{
  "encoder_norm_position": "pre",
  "decoder_layers": 10,
  "decoder_fused_qkv": false,
  "decoder_inner_norm": false,
  "init": "torch_default",
  "residual_init": "none",
  "optimizer": "adamw"
}
Rows from block 4 of the image encoder, named by matrix and row number. Rows with one number belong to one attention dimension. Each number is 128 + 32 x the weight over its row's rms, rounded and kept within 0 to 255. All counts start at 0. Numbers have three digits each. After the name is the row's rms in percent of the matrix's.
# v: attention value (encoder.blocks.4.attn.v.weight, 192x192), inputs 0-191
# proj: attention output (encoder.blocks.4.attn.proj.weight, 192x192, transposed), outputs 0-191
v.81 135:152152105167090175146171134109023078105122095137041125049097080141158131095173162109188096150111109130114136105115150119157169110175152142175153116126094105123170161091108128221136132093133092147187105076161072118143114178163091173133108171133099104108156148148097138083125109075094144134091153082148117108153117151155130115100120155093149149086138145168125093116079176134135107130140165153097116155106144149135152122184124131109113071122140128106199123164148158155080102165094174172148098140130116101105081088137167093125137115138110119154114127098074139175114089104202063100
proj.81 143:110127145100119122098069115122168161109130135116163150200216171118119093093084079135122111125117124095160142153138104142076094167086106117078114139104155097174105107170129120073128109187129156118091125211121168150110135094108157072134162105134146157104108097111186143135125156142133115097105096198089150209134162112112059150110145098151118112156116131105132159149145082092043138098114110094178113078154132142134070155076143122165150180133132110134093130098128145115193148095160088096104141124145127193160157167114151166090137165118161141141104141157179166108187135111059195163
v.82 092:131088135088057186108078144153100163112197165091104118157095142137147119119140169091081084085133109143115110096116152058151108161079141113087119141128200161136062084120155157099150094075094115134134120129129104148108131063113152111093124125131122162080129141111126076152124116156121149127035093120122155109159026115132134119179106105108104149145093131152136175150130182002134103160141111163140092138149149156122164187148132124064140123159140192151133149106104122120152138114088145141145103140145163120131094089097174101092126108088130158150159131038139108106173163145101124136
proj.82 085:135090116152171138183185104091158092144086097176136134154139109117079134170112115178172152157135120086158154110133112171112188026152181133130118072163102110057166180136138055137114176189178143118118156087141121138147121135100086145137132144142136153176166118151127099099109163122135117090166197125146117154107153115131157096136137181116104099114162134109035055116089135203155159126113156129113096140095140095200083051107086108149117173102104125132130137086094121118084123111159130114106154091112097150145147147128083117148118133156154122068139116191129140125073113084135111082
v.83 128:154145171123090173119089166139062134068182146107064113116102112124108125117124183165177058128082159125123124101108145121141100110090126141105113173105185153132136162060110145148151152093123082118173059134121070158124152135114145103095133185144091106059133179105135163122140117132083170150090104065132140082136128116132099119101074097095142121135142154191152150125135204097135113173147088171110118109102136139135148114172126100103120103178154175134148109085131168149112071110147188139139078161082193130117124126152181091107139113042086139141150112139103145182149141097218147114
proj.83 130:123090094127121144124162099101152115138084097189174133168207188111119071119126092099124150138146156166132161141137113120135141095132159138141155051143144093117114141196165114106098129196137180125105173160129139123112058109140081160126137111126170192133139095135140112135115147133146072056124114160148128189123169151139088089135176194171131116117118099094069126149095072132098140084115142097212090092145106137140090132094127174155127168103103112155109164131114139158166161078134056096161154061199080137151139123110095134162128134155198154157143144122140121115134091122051167161
v.84 080:193129124118101187130126144139138146104198131173105135162059136171183139182193176155161069123130123129138132077122096057142129064112151120111138121102119115128159190150139110093154139149124083146214129121113130123144155130116116137117110220142130164093189134138129120136113119138127107104000131124123133137131085117131089113146133126127163195152089137118081097159126126017127131151140146129120070104163136120133096136094117120063114115115118151094126104125121110120127166116072197163124116105141109144138098137134117138145109126134129120139202110023137135130104132132186092114
proj.84 076:087123168141085111133127122113117123097090110062105129144165026102032102134088094177150123139140129111102155077125209175125147143104175093120116124113145126114116094135115103152126196117186123093094125087123093150120156094078115103150134107133085163174144140100122101142119163121098143121221165134126150142157135134148185130114101122104100096125094117133119108108098136160141100147115196140138130194157209126213137090142143142121128162162139116122157116058142134152126095123154109146144103119030167200168092107109142113096161138149102142083119118187108127107139090140109141040
v.85 114:140145103161132106143182101093098082136079103168079124082094098145182127116175074114218136135128079120140124127117105146125177114213167135185159086164040072130186161123108111180128147148137132125174144083150136119162129185188109182153122171148136085178139116142100135072137136060121114131154182149143109169119148100138130126075159152135139139122129128126098074108093102173122115064114176111100107155079117129123147087133125137132128110096135067108150101173139139128100113171097154161123175118164078104107110120143105150143130152197122101127063144146109167167116079114167061087
proj.85 110:097158163088147136065053150153130176093174149068147131136195146117123122114094127146075105135106098110118129157130130130124074215058108108077117179056155160179120078146125156103124085111134112135078090205103145151116137111085170062120117069138102122081066124102176158156134129174128131148121085161094163165143133146116079156115129061118127139137118122135183183141177119095067117120157111128133186080168143131121086169133166113144128125157139131106111118093150137091180134123148110108125105150095182182147140144105161141087128132095119128148122111121161127108205150130088202158
v.86 111:122130097163114070142185113095091067156054105153108129077108116134197128126159097051179165138150098136117126132128120147125191139199141133180158096162037081124147120135118111191130115137141159127110171087145137109138085158184103173172123137126122112191138121136100125101148137059128095126199153166145107146100146108137158134089149161130144140128123121117135083104105079175150102063106176118111131157095102116102147117125125157111142124094135080130155102210133133133129120162061101159136156129204070077136125131119097149184146137207123116129075134138123140135112069129101057113
proj.86 106:131160158102155142104068143167128189080211175068131132147161112115113155115083124174112100130088095113136116165131160127120075215086113107077119185068144156158142074137118158090135070082100097136123069176141144123114198115088168082128132084133109087069059123127149190141132113162149147145085108143098157163159104145096080173104128063116122150128137151134179156171183134091080107144150093129104177089145150145126095175131132087174133120141142124093108146111150117093138123144161138118117099138071156186123106136130179142080109144088111113134132122141148138112212168143123164162
v.87 088:133130190129074154139135123134100122133130109115143124081154112124105148208174194098146108126220220120109121148146123178116150104148135171145122114174142109113133160160104120164111125046185110138150121105125164109101108164071148136181102144093134164156095139080167163151182073118111083134113138086145137046108149158131171135169146122104115139104082093126170125124140105146137147135098112104106136087196110057130095139146121140139099116114124183119155150181165069118148145182069123100119057132125141122142158117134123150123131054183139104111170066088092058083098130146151119166
proj.87 088:131157096133118102162147139125086126095151128129077111150193100148120119087109103113111099113132049136144158164109173099142055201134150074109116145119056143121139087111122173141174092162051135141119148072144117137132203081172115116115164104133115130097130077136093119094128160110129163111065121151155100199142090100154099098078112103149153131174164152156115149157125124055074102128129170140097092192101189172105161195106140107113153126140146104150124175183117172140123128113112144209148138134153105121098071138138096101124093172093146178169118192137126168173125143141093114091
v.88 117:115111103138103075129153119099082098187087110152108134073111145124192124120162100000092174119177080150110117124118112102140149141159147104166146104137074104120092086131119155191131106123120175127065189097114101114134063144178128174132108098118110144193153091135118058122147126086136099134175115142135116162107123125145160121095123152134173141154088132132152114098103079167184116106134193133126138167105123112095147148149137144081138136120137105171154110179118130127174134154063098156146166124187095093132127126118076117210140139171116137131094158096115130128084059179047089100
proj.88 114:150155151140164162149114107154151150072211145102129114142116080126108160131055142207161096152092127106133148156129159153103104163129131130105130162096126161123165123142107115086139103100140097125188056142146155118124235110081142099138152111164113072097061154118131241116104115132140147144105159145127136136161118126114103151094151095118097160117176134111110130160157172112093126144132106107091163112148145132130119174116111063215116120100127134084103163127143126107092119160145180124089097134082147188118128115116171139054100136119138122136118122203160133112219210105177119139
v.89 104:145150133113198157140126117139226159089142145123192120197146124158068137105109103255152106134092148099152148146153148142093124080114133133101127117125161157131186167153140098045114138157161088125191090167141183132108188097085128107139143139149172110089115135153136195135092127162151137114085174145125130131142139131103092129181144120153071111109152129089089127153136133090068152127132085109147101106177123152149102121070119113192128143099117135094089152105130106098080143103186137098104127119089134153139134137110151150047124137104154125113152116174158127091161190092182155170
proj.89 102:094098100139126096102123157129099114197068122108134155079089147131149112142201143087082171120157122150117118076146088114162142125119129142147113114165133130142075135075113167167128161108113134129077161097106099153142043147162135138131094135088118160164178123132106003155143119124115145150189112097119124088094122126135189131149071150110143105148080093160194112082125108154179138154128156161121135174092130131124151072172156181020126124156133119163157076109121118149139123115123106128149140163130128070129123123138072116197153122124083136097139122066092121143046074153114143092
v.90 129:170174177132099190132115150155095137067173128132084131110135097132090143146150214206193063134121213105147131132128124153120125081121133166108121155135176132123172197108094119129144157083165060124197049131131128127123158157063138097133130204123126103094113173106139209110161117143086136145074131061126117065126169134108109127128115107119132134106157127164141137128140160112103128157126078124092124083140116094148095106153118121154110107141135165099142128113156111138099086150150180109116059144094156148144150126151170138101133099104112099126163073129089111167134142086229137155
proj.90 129:096107085109069087105129130097103120137081118145112124160234175136141066077144090050084134102160096180108136140117143119146084177125146103114139087119117099139104084135161168123125114174097171149072172126124106146110076080183100148100132114110153175119156071115113080153124150124142105085108090144134128201142105144150092100124119163177151103144108142129145146137105088090102100109121165131187096125127133148107149181116157190108145145144130105178131157160123157154183134063117074158176161104190091114130105129105097105175136157120168193175137182080148138132109092156051164133
v.91 090:106085105100108121118088157151086143124125164131080105132071176104136110121136155065111124107121083158098119095104116059181090185047121106116146149081143151136052102091157157133127126099076176103109143118104049138105153096186144127085145138117135141116136146129102058185107115131141130140132069077138117139150060066125140108098071122118164116157136174164111165135132180069181118155131129157137104178085153126115186146164133104077116113189121154184160117109099166148144115079122140164164134129155178140106118100147152072143130103058124163139098189114143138152175126131074131075
proj.91 088:159114148171186165157177075086168084112112084204194138143089141130107145164099121155191140184109176076156151129131099145105188024144134162154132088134160113085174195171127072127103134159177146125166125141136142140119124127085087126150114130190141152146137117152159172111120160122112134100112164149134155113109164153140124105163161175128091142129144105086031096121086120182122153104123084126157088058141078115169064089107072133188137156072112133086127149121120113118103135140133144076088128095136091125145167164103115137127141143177162104104145086171117121109137143110149091152
v.92 146:170163154147070183147127167127032113086173110133043129074098093140131131111150188153188070155086170115125127110108143129144132106146138163132139147124139122130171188075081146181153145081131077142194059112151084132145125185131122126118114183136090100076144184125122177091138130089079155139082120079141124075145133147135105120095108111097151145101135142181147127120111190103112111155151107159085130119095138145128126116177125123113125081135139148103180122131156154144095078164122186168130079154096155109123114101147179115126132112106096107148128103115083138182125122090243094117
proj.92 162:111110113090111114106105110106161144136097118141174142200226189116118067090111088093096127111147126165140153148133114117122100162091129126100127099130139089148101087170164139081106118199132186130083159183131153144094099087129112108111148092111166172120116082113150111162112156136157093078098096184113142211140152127134076120129154150181114098145123131094130152149125079107073132104109133093214102094164121153131088165074160160146130179139112112163102162132104152137182172068150065102140163098179105167153136141101128142122126153121186162157141148123178132106140117144041194169
v.93 138:100084055123189084132136109100188142168085147128187136184121158140131110091093034104068181126112056143121136122137131092129134162116115078122142103114089138128095064160177125095129110197099182124073210132118122125127120075174125136101147054143153138153148076167111062138081165132166143111168124184113134205143107125137128120133136149143131110150123145102093122132121091146148123098140170119169131178110147176126144153100133124130152148117113079149081130110092143115149168099141099131138204111141096138112109154102096127140126171129152159131101190143177157097129124153019135105
proj.93 145:142150173150164148120127124156138115133152132106132146085027091120132178186120172173171123162113155074125106102127098155105178071139107160151115159141144153125132193116083081141116146075181095098179077124116127118146143172096153117153102170130109076158116182126145166111148106130101139177191157113125138054106144116109178157129122097075107140116118111139124113100141164180165154150130100124072162116136103081147122062163101106127107114111136155079139078102139083091089104186120182098082089161073159130146154121142158148113150091138087052082112070164093113120121144091205083127
v.94 085:084137101137190090138138111117121123144082111081126140099191081085109127094073085105089199137157097136110138173141152208123130212157098127137121127109118131129111047124136168161111116102118152150041123124166138124121094153150131152116111033128119134146062110127124149116149126132127141123216137126131138168125166162120128138094137136115107087103195126131181106091133121239126148115121116129127210118105128133100137083135144145211111142130145078122125198125137124128117080143156043118123118143101142162131128115146134126114140146120117113125076157213121129161134113122054176127
proj.94 079:148147110127129128129108130131137153174135164157148118104101236136236161138197161097087106126100150141158111160115051065130101119127062154133133154147118121149110146123159137121134077142088116135157104164133162095139094173155157149123116197117169067087144132143131140129147100132146095144078089130116106081109144115107086143138147121150156145144129146125152152139161137099114168125140048115142154092119068153032127160124114119071133096125111121138095095190092114117124180137102178091125163144207087065094150158128136143140112139109130092169139146075133168134123147135160126245
v.95 070:130087145136144153121151153127126097147077107189226118114087231176079136148117134061132105172141162140112120154138111099125126056109103149133168124181138111139122199137137068139093124164144180114169159175080115129114127072127128128147125107155120117123142117097095130158110121096135128117193073122144136074105215164130123126187108136095145171139021117120073200141109092179113130094084157152160119147128095117111142175103137154064133152148107153155131069150140133150131164093076140105128148119218128078113135131119138118143110137112137126116182134098142123094169106112107116171
proj.95 052:163170130151122117135167118136128147113226112037085122131165000074090171112105101149147152135154120108138129103101160133142103203181156091127124125082097116111132036115141149153160115068101135095106139073167110109109168136120144149127133110127138141145105090128154190121159126130145134111080192139125118182139090125135166123149145136132130158111129122137103126116107115133112062152137151137104157150141185087136127151116137118244129140103101135123148168155134108090093159139144067182102114129041137186132086126115135149099110121135139129154125100125127096137096140121123067040
v.96 131:121110141156139117148122131115177107138157116080159147187173114126121135112103056147123097142081179082184170182157106133073118158139074138105050127118155088113121087141102163101141102173107134139086093146186168161141136137111118075138136093167111101111127118075178115120105197106110198094129134190140141167115113117133123120094130123149138099181126125102171109135121127139066149135148066155126193068130155171099096114086122093155173199119113096117080147092073142126170122133138139069105180124041111166135127211115122142107120186134138152082098122162138192109148181130127118127
proj.96 130:127134118094150137104121127160088158140080151129132109092089144167094119134169145116109149093152107165089051048122139180166158121123196109161199104177144169158122154122140097160107193079163134089115166135035099106103092151159137176135120158080153113155141139101103098170144075157155084183190116091105125112146105144123165140134120128086135120082088159181150122126130128152182119108143189075115108173129109084155154133169132142089083070130146156139160048120190121129099108115107159187163089141136173087133098081134145133118147064114114095121161143074133090140118075144113140109
v.97 113:177127080117113124152187086083132127194105145105154142110109144139146120108192059134131148078163123132148118056129138118137159129193177081181110080167095076111131074128155107154149111179165096136152198114165114104116159112104108183129171135129167111150208078107122117118132122081168096120036249134139115178123093060140137137163145166155111094118111134095119095125081114124118155104122173086158107116134160126104099151115123119152130117117116090149153173112073144113103170105152157152140216107142076098109101129101093162105133132132141106122180135107173145118089144152145122145
proj.97 118:094140167119169147144086146158117132058148120182082156109144101161107129143095176120141082148082080110116121156119103152120097114079098171105147192136183141153150145079116085146111125079074144155136089155118109152136103182183149111137071084138106131103062119126119143124163127139112132153139061116112164104092127228129046142097099081062159149133178156165156110123143132183119200113141105144071202121123142089151174144109127103179149128156148168103131155116151126139144045139081143123122073151105177168100136118159152075147107140069111132157103102143116129176172117092137144148
v.98 092:102130120122165101130123156126143132173113129146130134152128176151119129164123144106137112144147048169113146048156099094160117097076139107107133135133141118129107099128153107130107081185146161115125191158103097148145101048106124116099134059110106185164175016148133060182119145143133127121096182117131109180054197163140134100207113144143138096143088111123099178085125079129129183137116154141134126135144135100220130163134136136134142162133091129185132120100062134128119168089136127105144124105214115124120141134130093125187137125114128178189184110092145144119122059135089154119
proj.98 089:181104110151136165112150102111118129062141152129140130098060126113122139120154107148115135098150153109140096172108174173111136214174124143125151136067125134103153078153108170130156136086083066204158139107169144099131205134109147154128097117152116041104062165089117185080150137112124144141162077098142163128189048156117118142076133114116100169082153143105138107156153207109134074126140103144131129119117099171085140163142139132130133096091150115087119169147160114102111095181111123145110137150042100129100114104127147148093144121143119098139107125145115071136187212192173094126
v.99 058:169108147146134152083145156123133140068154116136098137141139099109114133080189140172157092130146187107116142176110138076146116125125196117132134158114150170168110117143109139106154127056130092142208096135184145100126242098098132143140136184160110116081093139176141165122122131143112118120074217100108125089155078098108125133182136113120115123147177104105091128143134155038149151147140103148117129118155161162104120161119145134126108129126132159097139202117130100133031109149156174085111123118084129139133114097131148113000118136119115128110183132063093088159158147142160142136
proj.99 050:099137145136067140061095143113121130129094162190095122128159126124151022107183146123149096134132073137108108111118122152137117068137185125083111120110092163172138170110129109110154133099086156121110171121069093140168086188180115129107094227124158147121214173171164076125126148143144113126166084101092142115106129109138136135098148162111148129150123133143127100114130079186168130133137184143154123191125128149125134108107156194036117124146141120129116033116151142172156098115117127146173095141207129139106112134130046111147160180107173148120112153106099132149082105145136144105
v.100 115:163134127137087138115142125154096140061089121156092103078100082118141129127134156103147168124144159106138086147133160183137156136168133183166147128136105131137131178139124175172176167048120084170167082066139120085153123189165116180121135171115144104151086201135100158079136119106130099159195079084135104052117103125087155131054139116141166172084146137160144119117146130142171078150113119101109112159112122130102153116168116144105077069116146132090124104159214095148132097168115122142115111146111132103125115061154157131137127089140127054101041129182076081159121128097173095131
proj.100 114:073102163108146100150107104099153119168156128111164154179167135130119109120080116160136106174097099118116191116136097110129122084111094120108100120153124111121115113136151068087089123198174169075092095189132123174103097116115109086141099101163119167123156085138162132167095127136134149060051181180102142179100168122158093077175113132137096076175102129103102105133100107102095195114133123157137124090168155100177091119100134139216168192155119153138118147108062172116133176071149128100155134093155159172150158175085125096124122159107143194150150125134161188100121123064122169121
v.101 069:113162116103143093169131119096103140178150179093108124137111138144142138159116153142093159096114042120131086000157096099147131160111089098121107112136120112102094064132136096143137094145105123124077187109124102137131111185162125140116136083105139104150226108064140064139144115123141126118132103122142114195087131168137156119104117138129191088124115127131223131118135110195167178148171170144091170100125164091196128140154113118129118140116110097141136097077077139114153138117161180207124183123072096131119103140141086151187127138121110124120106096176135186122094100144118117082
proj.101 069:138148143118180171148155105149138111128111101116185137124038182141142183117110157128137112122140163139140130208107144165120116140133109146153181147111084124113128088114093150112102077127105118146152103110153149131094201082093152114172121088127121078112014114122119220115127104134133153154108146128117149104140157175147097150134107107126122161098124119110099159206140160097080096125112086114159135120130048119079125177133148065195145121096108119103148166215151108075086120147102118114113098146126119125138166123112148149086083115140105112123123121120139082127200187167155056205
v.102 128:176083104134106122122149114133181157165155148158152099150121119149104134117140093156130171148129115149122137063182184154124146090121122061140162084155145147122189156157147085086133166165160068120165154098095161081141095076072111168118129130124163181126197086188125132128051119155174063137071170161128102139167148109115125118187147144155088170124086109109094135134132108052136093102144174071178060177162108156179115153107110149147088091106118113099106113141139103077108153133109103162135124108162104119118119093106117171109116110139151103188182153055169099101108075129155119144
proj.102 124:102154126131117150161117147098091089075139111138075143098161085083147105136167153104170091095116132114107132148096107101158095117121151178128118144141125106128127096082132140178134092096093147169161132126194056152126141156176098126091086131167100093128076131110099126104169159092100179111132148065127154088107069171162105091080071151083139121121175167121163097093099160186144180151111083205078165072088174113119152143143142157149179135175129149135162203108100174179144108118113169084135127127111142102090115112156127044136146171102119156099102087202092105181126156122157133136
v.103 129:110081119190119119181169114085142090138167128082115122110132085156110129073073030152084140174063134118116183152150163153125130180151080057151095120075158123079153076132113117147144117118087109122085118113134139121147121137140120143149073106183102109084164132109108121075112154109121195112155137177176154156193109146162109112134142146109090089180143143124150057156093194122113093132198149151142190126134142180100151105124089122137159152110121101074123129099146163085115087143113104193131134120068097148127093176082121109096115185146132150168108169127116199125136139142142107098
proj.103 132:136200134074162122073091122164118167135081149118138150124134133079170122164202160100135128065201125121116054113100076111129141127134210162123147147188147116161069145142134133133116153094141136120153134177094119129115148142130182118143160197035145106160083130127121108163184102141128064168135150098102123099100118065110180164130123104128124100094160114148126187102164087187138158130092122096113087151115109075110085098148151157091087111153143145173138089115131119167134155114154120074120114162179155138169148112170129170137178089129115097063167124169135077146108136132094174161
v.104 088:079167149149156112116118151144067103046084122146082130064080157138143142138125170110149097100144095096106096148082086120146123148128142158142140165117099160129090141098096136181112143042105187119125103128099101146141190183217142129132120151131093078137079184094093110108190118113097169155209095072121139075109128139130132133079117132090151122129177136171124118083112156204180154150119136158077133173084157103134183079165127136087139109142149162135162127133174138178109073154119168157122093158132147104116113114171131077135144116126107142091059131155084136169145138101134102089
proj.104 093:159106143144168112105132102140164130196124144086196123159150150089170138117070126151080146162142108138140160166140145084089114152137087130115110108094087130121120139160091141089115097172137104088129092139116196114115148086058156087145150118104151128084139128170144164155110120163132092131078135189129125194135183064130163161165173096192080121151126088090055168185151089054059091110112138092181107167187086154110094116096146132131103142118111105130107090172108101099106176128167072125103148129159098163152152159072122180120128123145132110151136145085167142056130170092100129105
v.105 106:100197131080181157126117119105072129160121131140149163101103197128158128164148196119134065082167069139109071094062061062137125122121186114126150136144108111147083118119138075162067080137134183092122181208092086156072147127116149109134131118099151119137123118112113117173217093129113121124095143103086155158084146132153139129182112139086150110119134143107112169145106114158118187083108171130109132119129122048123104162119150133132171119145149158165201114123102152152119178074139181128152131154214123122110141157121114132159144103104106155128200108116176098132121139133085147125
proj.105 106:137126115166082137127140136170160121115127121114107114142094131127134200136078128106088149170106147138142165205154162135109111169130073137124123178031114163105143121129084189121159075117057089143117136067127178113178156089093172112142153094113117146089115145151139160101089146150120143142158078147173105095126150117114113158119177093173162154136147076156099150154170131072100062134151112119161143186113078193085160127116108058111104143073091092125088158163139076107122089175110067140081101150112078129123170140151131161129067130163114114176092145107106129107158152190122073117
v.106 120:160111132168082139150131140138159118077131100114113106156150067099127135103104107129165154157101200097175160209158141177103140133172080187125088136118117100113144136137104198115180141105127094180148070056190169121188145171146120136131146133142134091132089169112161149073097167105118149123191098149160116109126110110089136139049153119161160134113151117134167112115157136159120100165118066115115157116109134172086118097133104113129087139110111102094057144133155097162152094182129115091093149131047129129145122116152166137101116142144145068088040122207067150129143147100173090121
proj.106 117:085110151090158094125115107104118134164123149118156146136140131172097063139130113142125132124155082146083107039136114160150137115101162096132148096209152140145103137120157041134080184147207176064092122203062102139073066139137116122132099154122152157141175109108128099181132083142143127106101170119094151154142134131160124105173096144101085075147089166136157112132104123146160181124129172121108113110155172065183114128122159169154143143179138168141170068112125173117137154063134164150175116121169193140137127115088131099131138104088132163147164146089168127120095071079110189112
v.107 084:119110120115147115118116109144170152131086150132170112156087138147116120129105132136078175145085132132130103114162157151097135121110094140142154101139127182143159213146138120054098153120104149131121123137065182058147095190129130142134092127127158134122089165130131149143103109187182082126197008155104129127166136144101128127099150121151143224100054136122173141178164126112140091089170156069140113175141074103175134150101107127102083112126136117061082018155175096083173140136114107170110097119112135142141115128106125148166105111122146094136080108084166088092164108134112125147
proj.107 082:098149123157092096188143141103118095137150089114105125097153111079129180162138145108160122152175178131090163177097117161167130102162153150134119127136124118066126102100135132163131107111163131087106122067175087174109157084086115126118130120158075158175117112124103104125122121105096174107115228092161091059120141102185158042158072170097103082125174087139083118074094151109147135141079103179112091079111136098120149122156089136188159140144117142170155223149095131143122129132105112075157129121171127071143184119157122073116115121131114158116143123225102118130096144108103096145
v.108 055:123101125127217140108147133111121141148105124107193108135122099145110137102126107167041200119159088073139109192138186101095156199197160108103135124102103145136136102132115168103135080110097110186085151140133145100103090202158144153143054107157131108097136180096104103102148127167099152122188107136108153167187055162136135139142154122118116119138117124128153079162161162199139143125129150105109213138129139187056129121116122138103111093103150142052129111128203101087117136138104096158114141127076090128130059157108128150148138106131145083086083126099126098137126147157091106090
proj.108 053:110176135153112130149123125136121123165143142022085122140172108072164182131169138130113116115137166136087151162122137092144117054162144110122071144118083143121138138094128081145136061091127126073107111079106115145115164160182147119132146178100112183152133120166083141133153090135137125157063204131172119074105145064151183116148128138101131094165178069161133116071130137146117167107145142131140100216143079133081139069120083134172136145124142139113144131129114148160076115141119078071121105146216122097112108120151159135105184103135127143086190124143091142147031144142119120158
v.109 120:159097135146081161127134125123119115112199110100110128137175098148073135100151119186150065138155152117115156146119150133124139123143131116115118134167176099125165135123117128125137121124177063120160070125152120156111156087070132119132102175147100170109149130116162203128120122103087179128029221134125151080161086121137096124176130128112045094159129116127123111111130181023073119141132068159124135066159138162084110109131132136180142135130138140103129222154138126123078127104127119099115102134105139128140127115102161124029145121122121129142190134079093087125111141111216140179
proj.109 121:115133106112164143103126132121126149125055149169112133140127168120182066113149121099136143083110083140115095078128110055138110082121166118121134121127093152168117181115151128120117140143082195139143192172103108112153087202229115137107143136110177079124156141150089050126110145142166083128204082122110115177095109110113146141089140131126197157130097142144120124139133090173180155110147188111148123229091127144149137135113151122035119123141123115149100052089105139185125100099141153147155173119137115114102079128135109102182169155113138129079100138089146158158132078162103127086
v.110 080:089127155150106105106127147127088118033137129161056130067101125166096135114130137136124107102114131099109131188106130129138136154114116123123128162098123163122127154123115144171127182048093156116134084120107095139151207155208127108133134166144083090126120199119087122089163146101088177134186091076141153070138113137129111119097127123074141108157169156144135095102122201143179108173138110167081129160089150146097194063162136137079139131128152139092151126142183142167105082161107151171112079146078165113152097141154138054096134138136104136114067154115060180185144139096151102088
proj.110 078:145138127103190109092137101133152139203094150074205123145149158067205102123126123142124162123143125140135125136133143054116140118176122122122123105121041125154104163164112123075119085176135130092140101165125174105121152109083159113143141135089168114089121140181123131131107119158127087134095158178108139197126156026126204159159172109178114129150121106076063155170144092110106104089099139079182097193158097143100076127113173122090107148121109102130096081136098116126096206109192111103127157117158107134168129163080103169136166117155130116102105129125159134084104165114125165100
v.111 109:100087165157107139121097142152173131119192115114140122192165111136075129106074120152109112196061187124134189203162139156107101123093043153070098158098190146126159158132109134040120137135114140127110064154125165149134122122096136059129094122161099153080088136139169156134073166172107170117166069174136154128178162165126110107120123108135119141181125121118150134152165158088090106147153076148135164094147102168140126075105100096148127184117120154094070115136147109119170103124112065074093067127057160179163141178106148122096095153126125149131110118125130145123168128112136126134
proj.111 114:159149077114100116113158134116097142162067145108127111105109155132143121114205099101127168084192150148102070057111142118156164139153211110165142068153084129124080137133156154153135153120163135121123177116136089096105129109133106186108175185078146111174169139112117044141131111115146111143170158088123096104155093072124219122122115175127140099085079119131142134106105122131192089138110185123140079168092136131122135134163136163025092094138140103164151070110137144155122165121148154158155173121147125048139088100122103138151178091146132113080143145115133108127067089173117112107
v.112 079:182132094161080108168171100107136115139096095100118112116158106118143118090171052119158186094125185121150123111124160183106159137219150104169121111151099070098130079135139127168173134152155100133144168055183136122146159134138105193139195151136150068174180114105140149065108147078156135135095228139155092139121096054129140131099142147155112066084166126136144066128092113159121125102114138090137107127124123160076099126126120106157120114094128087145112181119099122119090117161145141143133221131076083123125122139127135171069122131150142079093112150184138147138090166150151096129
proj.112 081:068137169088160137122085132135116129114144130167121141114141087195079087150093159156123094126112065122108125103141100140147106120073103125115137147199201128172152142091144071142094155116150160126128082199073093155108056177185138108134070102139117170113112091132134135160154111158138124136086082133098162130101136215127048115134104098088134135145126146159201127120120119166120222134152134123076170106151162088177147150103145155169158131177150198105141120099147155130164115079107155127138090136133191161106108111145126084133108118089133161136163118098148116151160089067141188137
v.113 105:135155130057153113091096152145104149148073163164136139143115182102155121170170202087154149059211107152143084062129088082153103095097164165114151126177083127161090158122164131132115117151133140150152140138119069125114130145127133128110167139078171129155105113137122084186133117156180077137103125066091100111066128124107161122114103143151172159098104131129129182127137075165180168149068125114108091139123135077166090185126165133087100103161109144204130094120079139168154188097162171083150147133179137103108135081170106112192133093114129132098146110154168071122121100116090161141
proj.113 110:140088152174105148171152120111133106088179083146136120122118127171098156110080094153143116225058144091166177162136159162095133112136051116137117123068123132108186094104095132125134088149120119132092108098185168134151109127108106115156114057198108134116153112131167183091108135109107197100109113157142126161149164203140060140129135121129123147151111118128109054157118155078086092113170099148131174054132109155133132171117093075186179134093135123061128152172147131074112103158084117162111112120078097130110158159115144120096082171131115144190101123123100167130152146117149062125
v.114 126:176146085133123130147197097110118118178082116137156127098116134134160116127187092113142154059183119113158094073118129122132160091192174107178137078180078074120124092130128123181162120158158100152152203084159115086129149130126097193125201134098190103178170061130103111111139131088173085123075229116144089147096090065113147145140147155163139106080130119108114109098094074143140151105080171082133091134126134120106102154121128128127123093111128080141161165133114139137096160126135160142143223123171072084100119103133089170137142134154131073109154126130140104130086124137143121142
proj.114 137:080117182128162144139082136137125119063174137171091146134151102160097109134078175152142073162074082115115153154139108160122085131074068149100131188126183156161163141102115080112108137098110147134136072158119124152141107178176127090140067085182105144085080119121132165125138120149119153119111076131108174122098131216135033121102112093073136141158155165152154110127134149138117187130170093147077193103156156106171154135103135107205165147165132190097127143108139142117147069120103157127133078127103185186119135126139170071115103141080105155171109108122131140145172134086164155138
v.115 082:152128151129055100111106152117128109076237114138047136129198078140070127146151149161141075143164123136127166087155133153138129148100141121109119127173186107115155109130134171139177157133158051139147095092158114146125088079055131127115121165146080233133167109133154128144125144124082142139026212095126133100109128173125099119135139133139095103158124097124132117070129128032143125177126092144117112041166164143145119134140147167149139156121124136116116215124119118117145137129136117109116095120143139107144129103144124117120145120133121136178162115102090100120079110109190149181
proj.115 078:121056096103139168110124132101140118089062131195158119149044163136138075092124111117159131112095085132129116049121104082126122136118165119127148103130087130136120160142156143126081196164114182149175184171133118124135148177227099150112118142137152059102147174085132117132090147107151111123206043109113135154125065156121114128067137142139148158092093170139121136176127137141154151137126148123150139179097142164165122167133139128080110119121138135124115073105138156159134115096142202173146162112105115127119097109094124108137139138118147101080061140093134155129237133138170100062
v.116 134:127165109088169129115156128096092122181088139128156165088112182120165126148177138097141111077196066143113094055085085076147125133140201103150140115168097099136070071113144112188104087164137150129123210153127081150086127102135137142129155112110149117164156069106099095147194109098145104130059209088108127169076111110152146121181104149131137081121128113110116141099089086160134184111086172119129108121124151080131101172125150144125163131143119130191191152114067163136119183095150184128163167134199111085104132110132085144166148127123125154131186127115152111121108127144097160136
proj.116 140:139111155165131160138111123171154134070179128163106125130112109149109158128065141161114121166075097115151155209158139162089114157112050135111128183057168159115187134130085134108140118105064090159138098102123179109174144148126158108155099089161118121084086144162125210095126134158115138147142035161145140119113139193101059169091155084126145172135178123155109118145178150112103109125149103130120169136134094156114161128108105084177118122085122127069091151140171087104126058179097099148096097146079113166107145138142144145111064153128121104194087130119112133140202170141165113131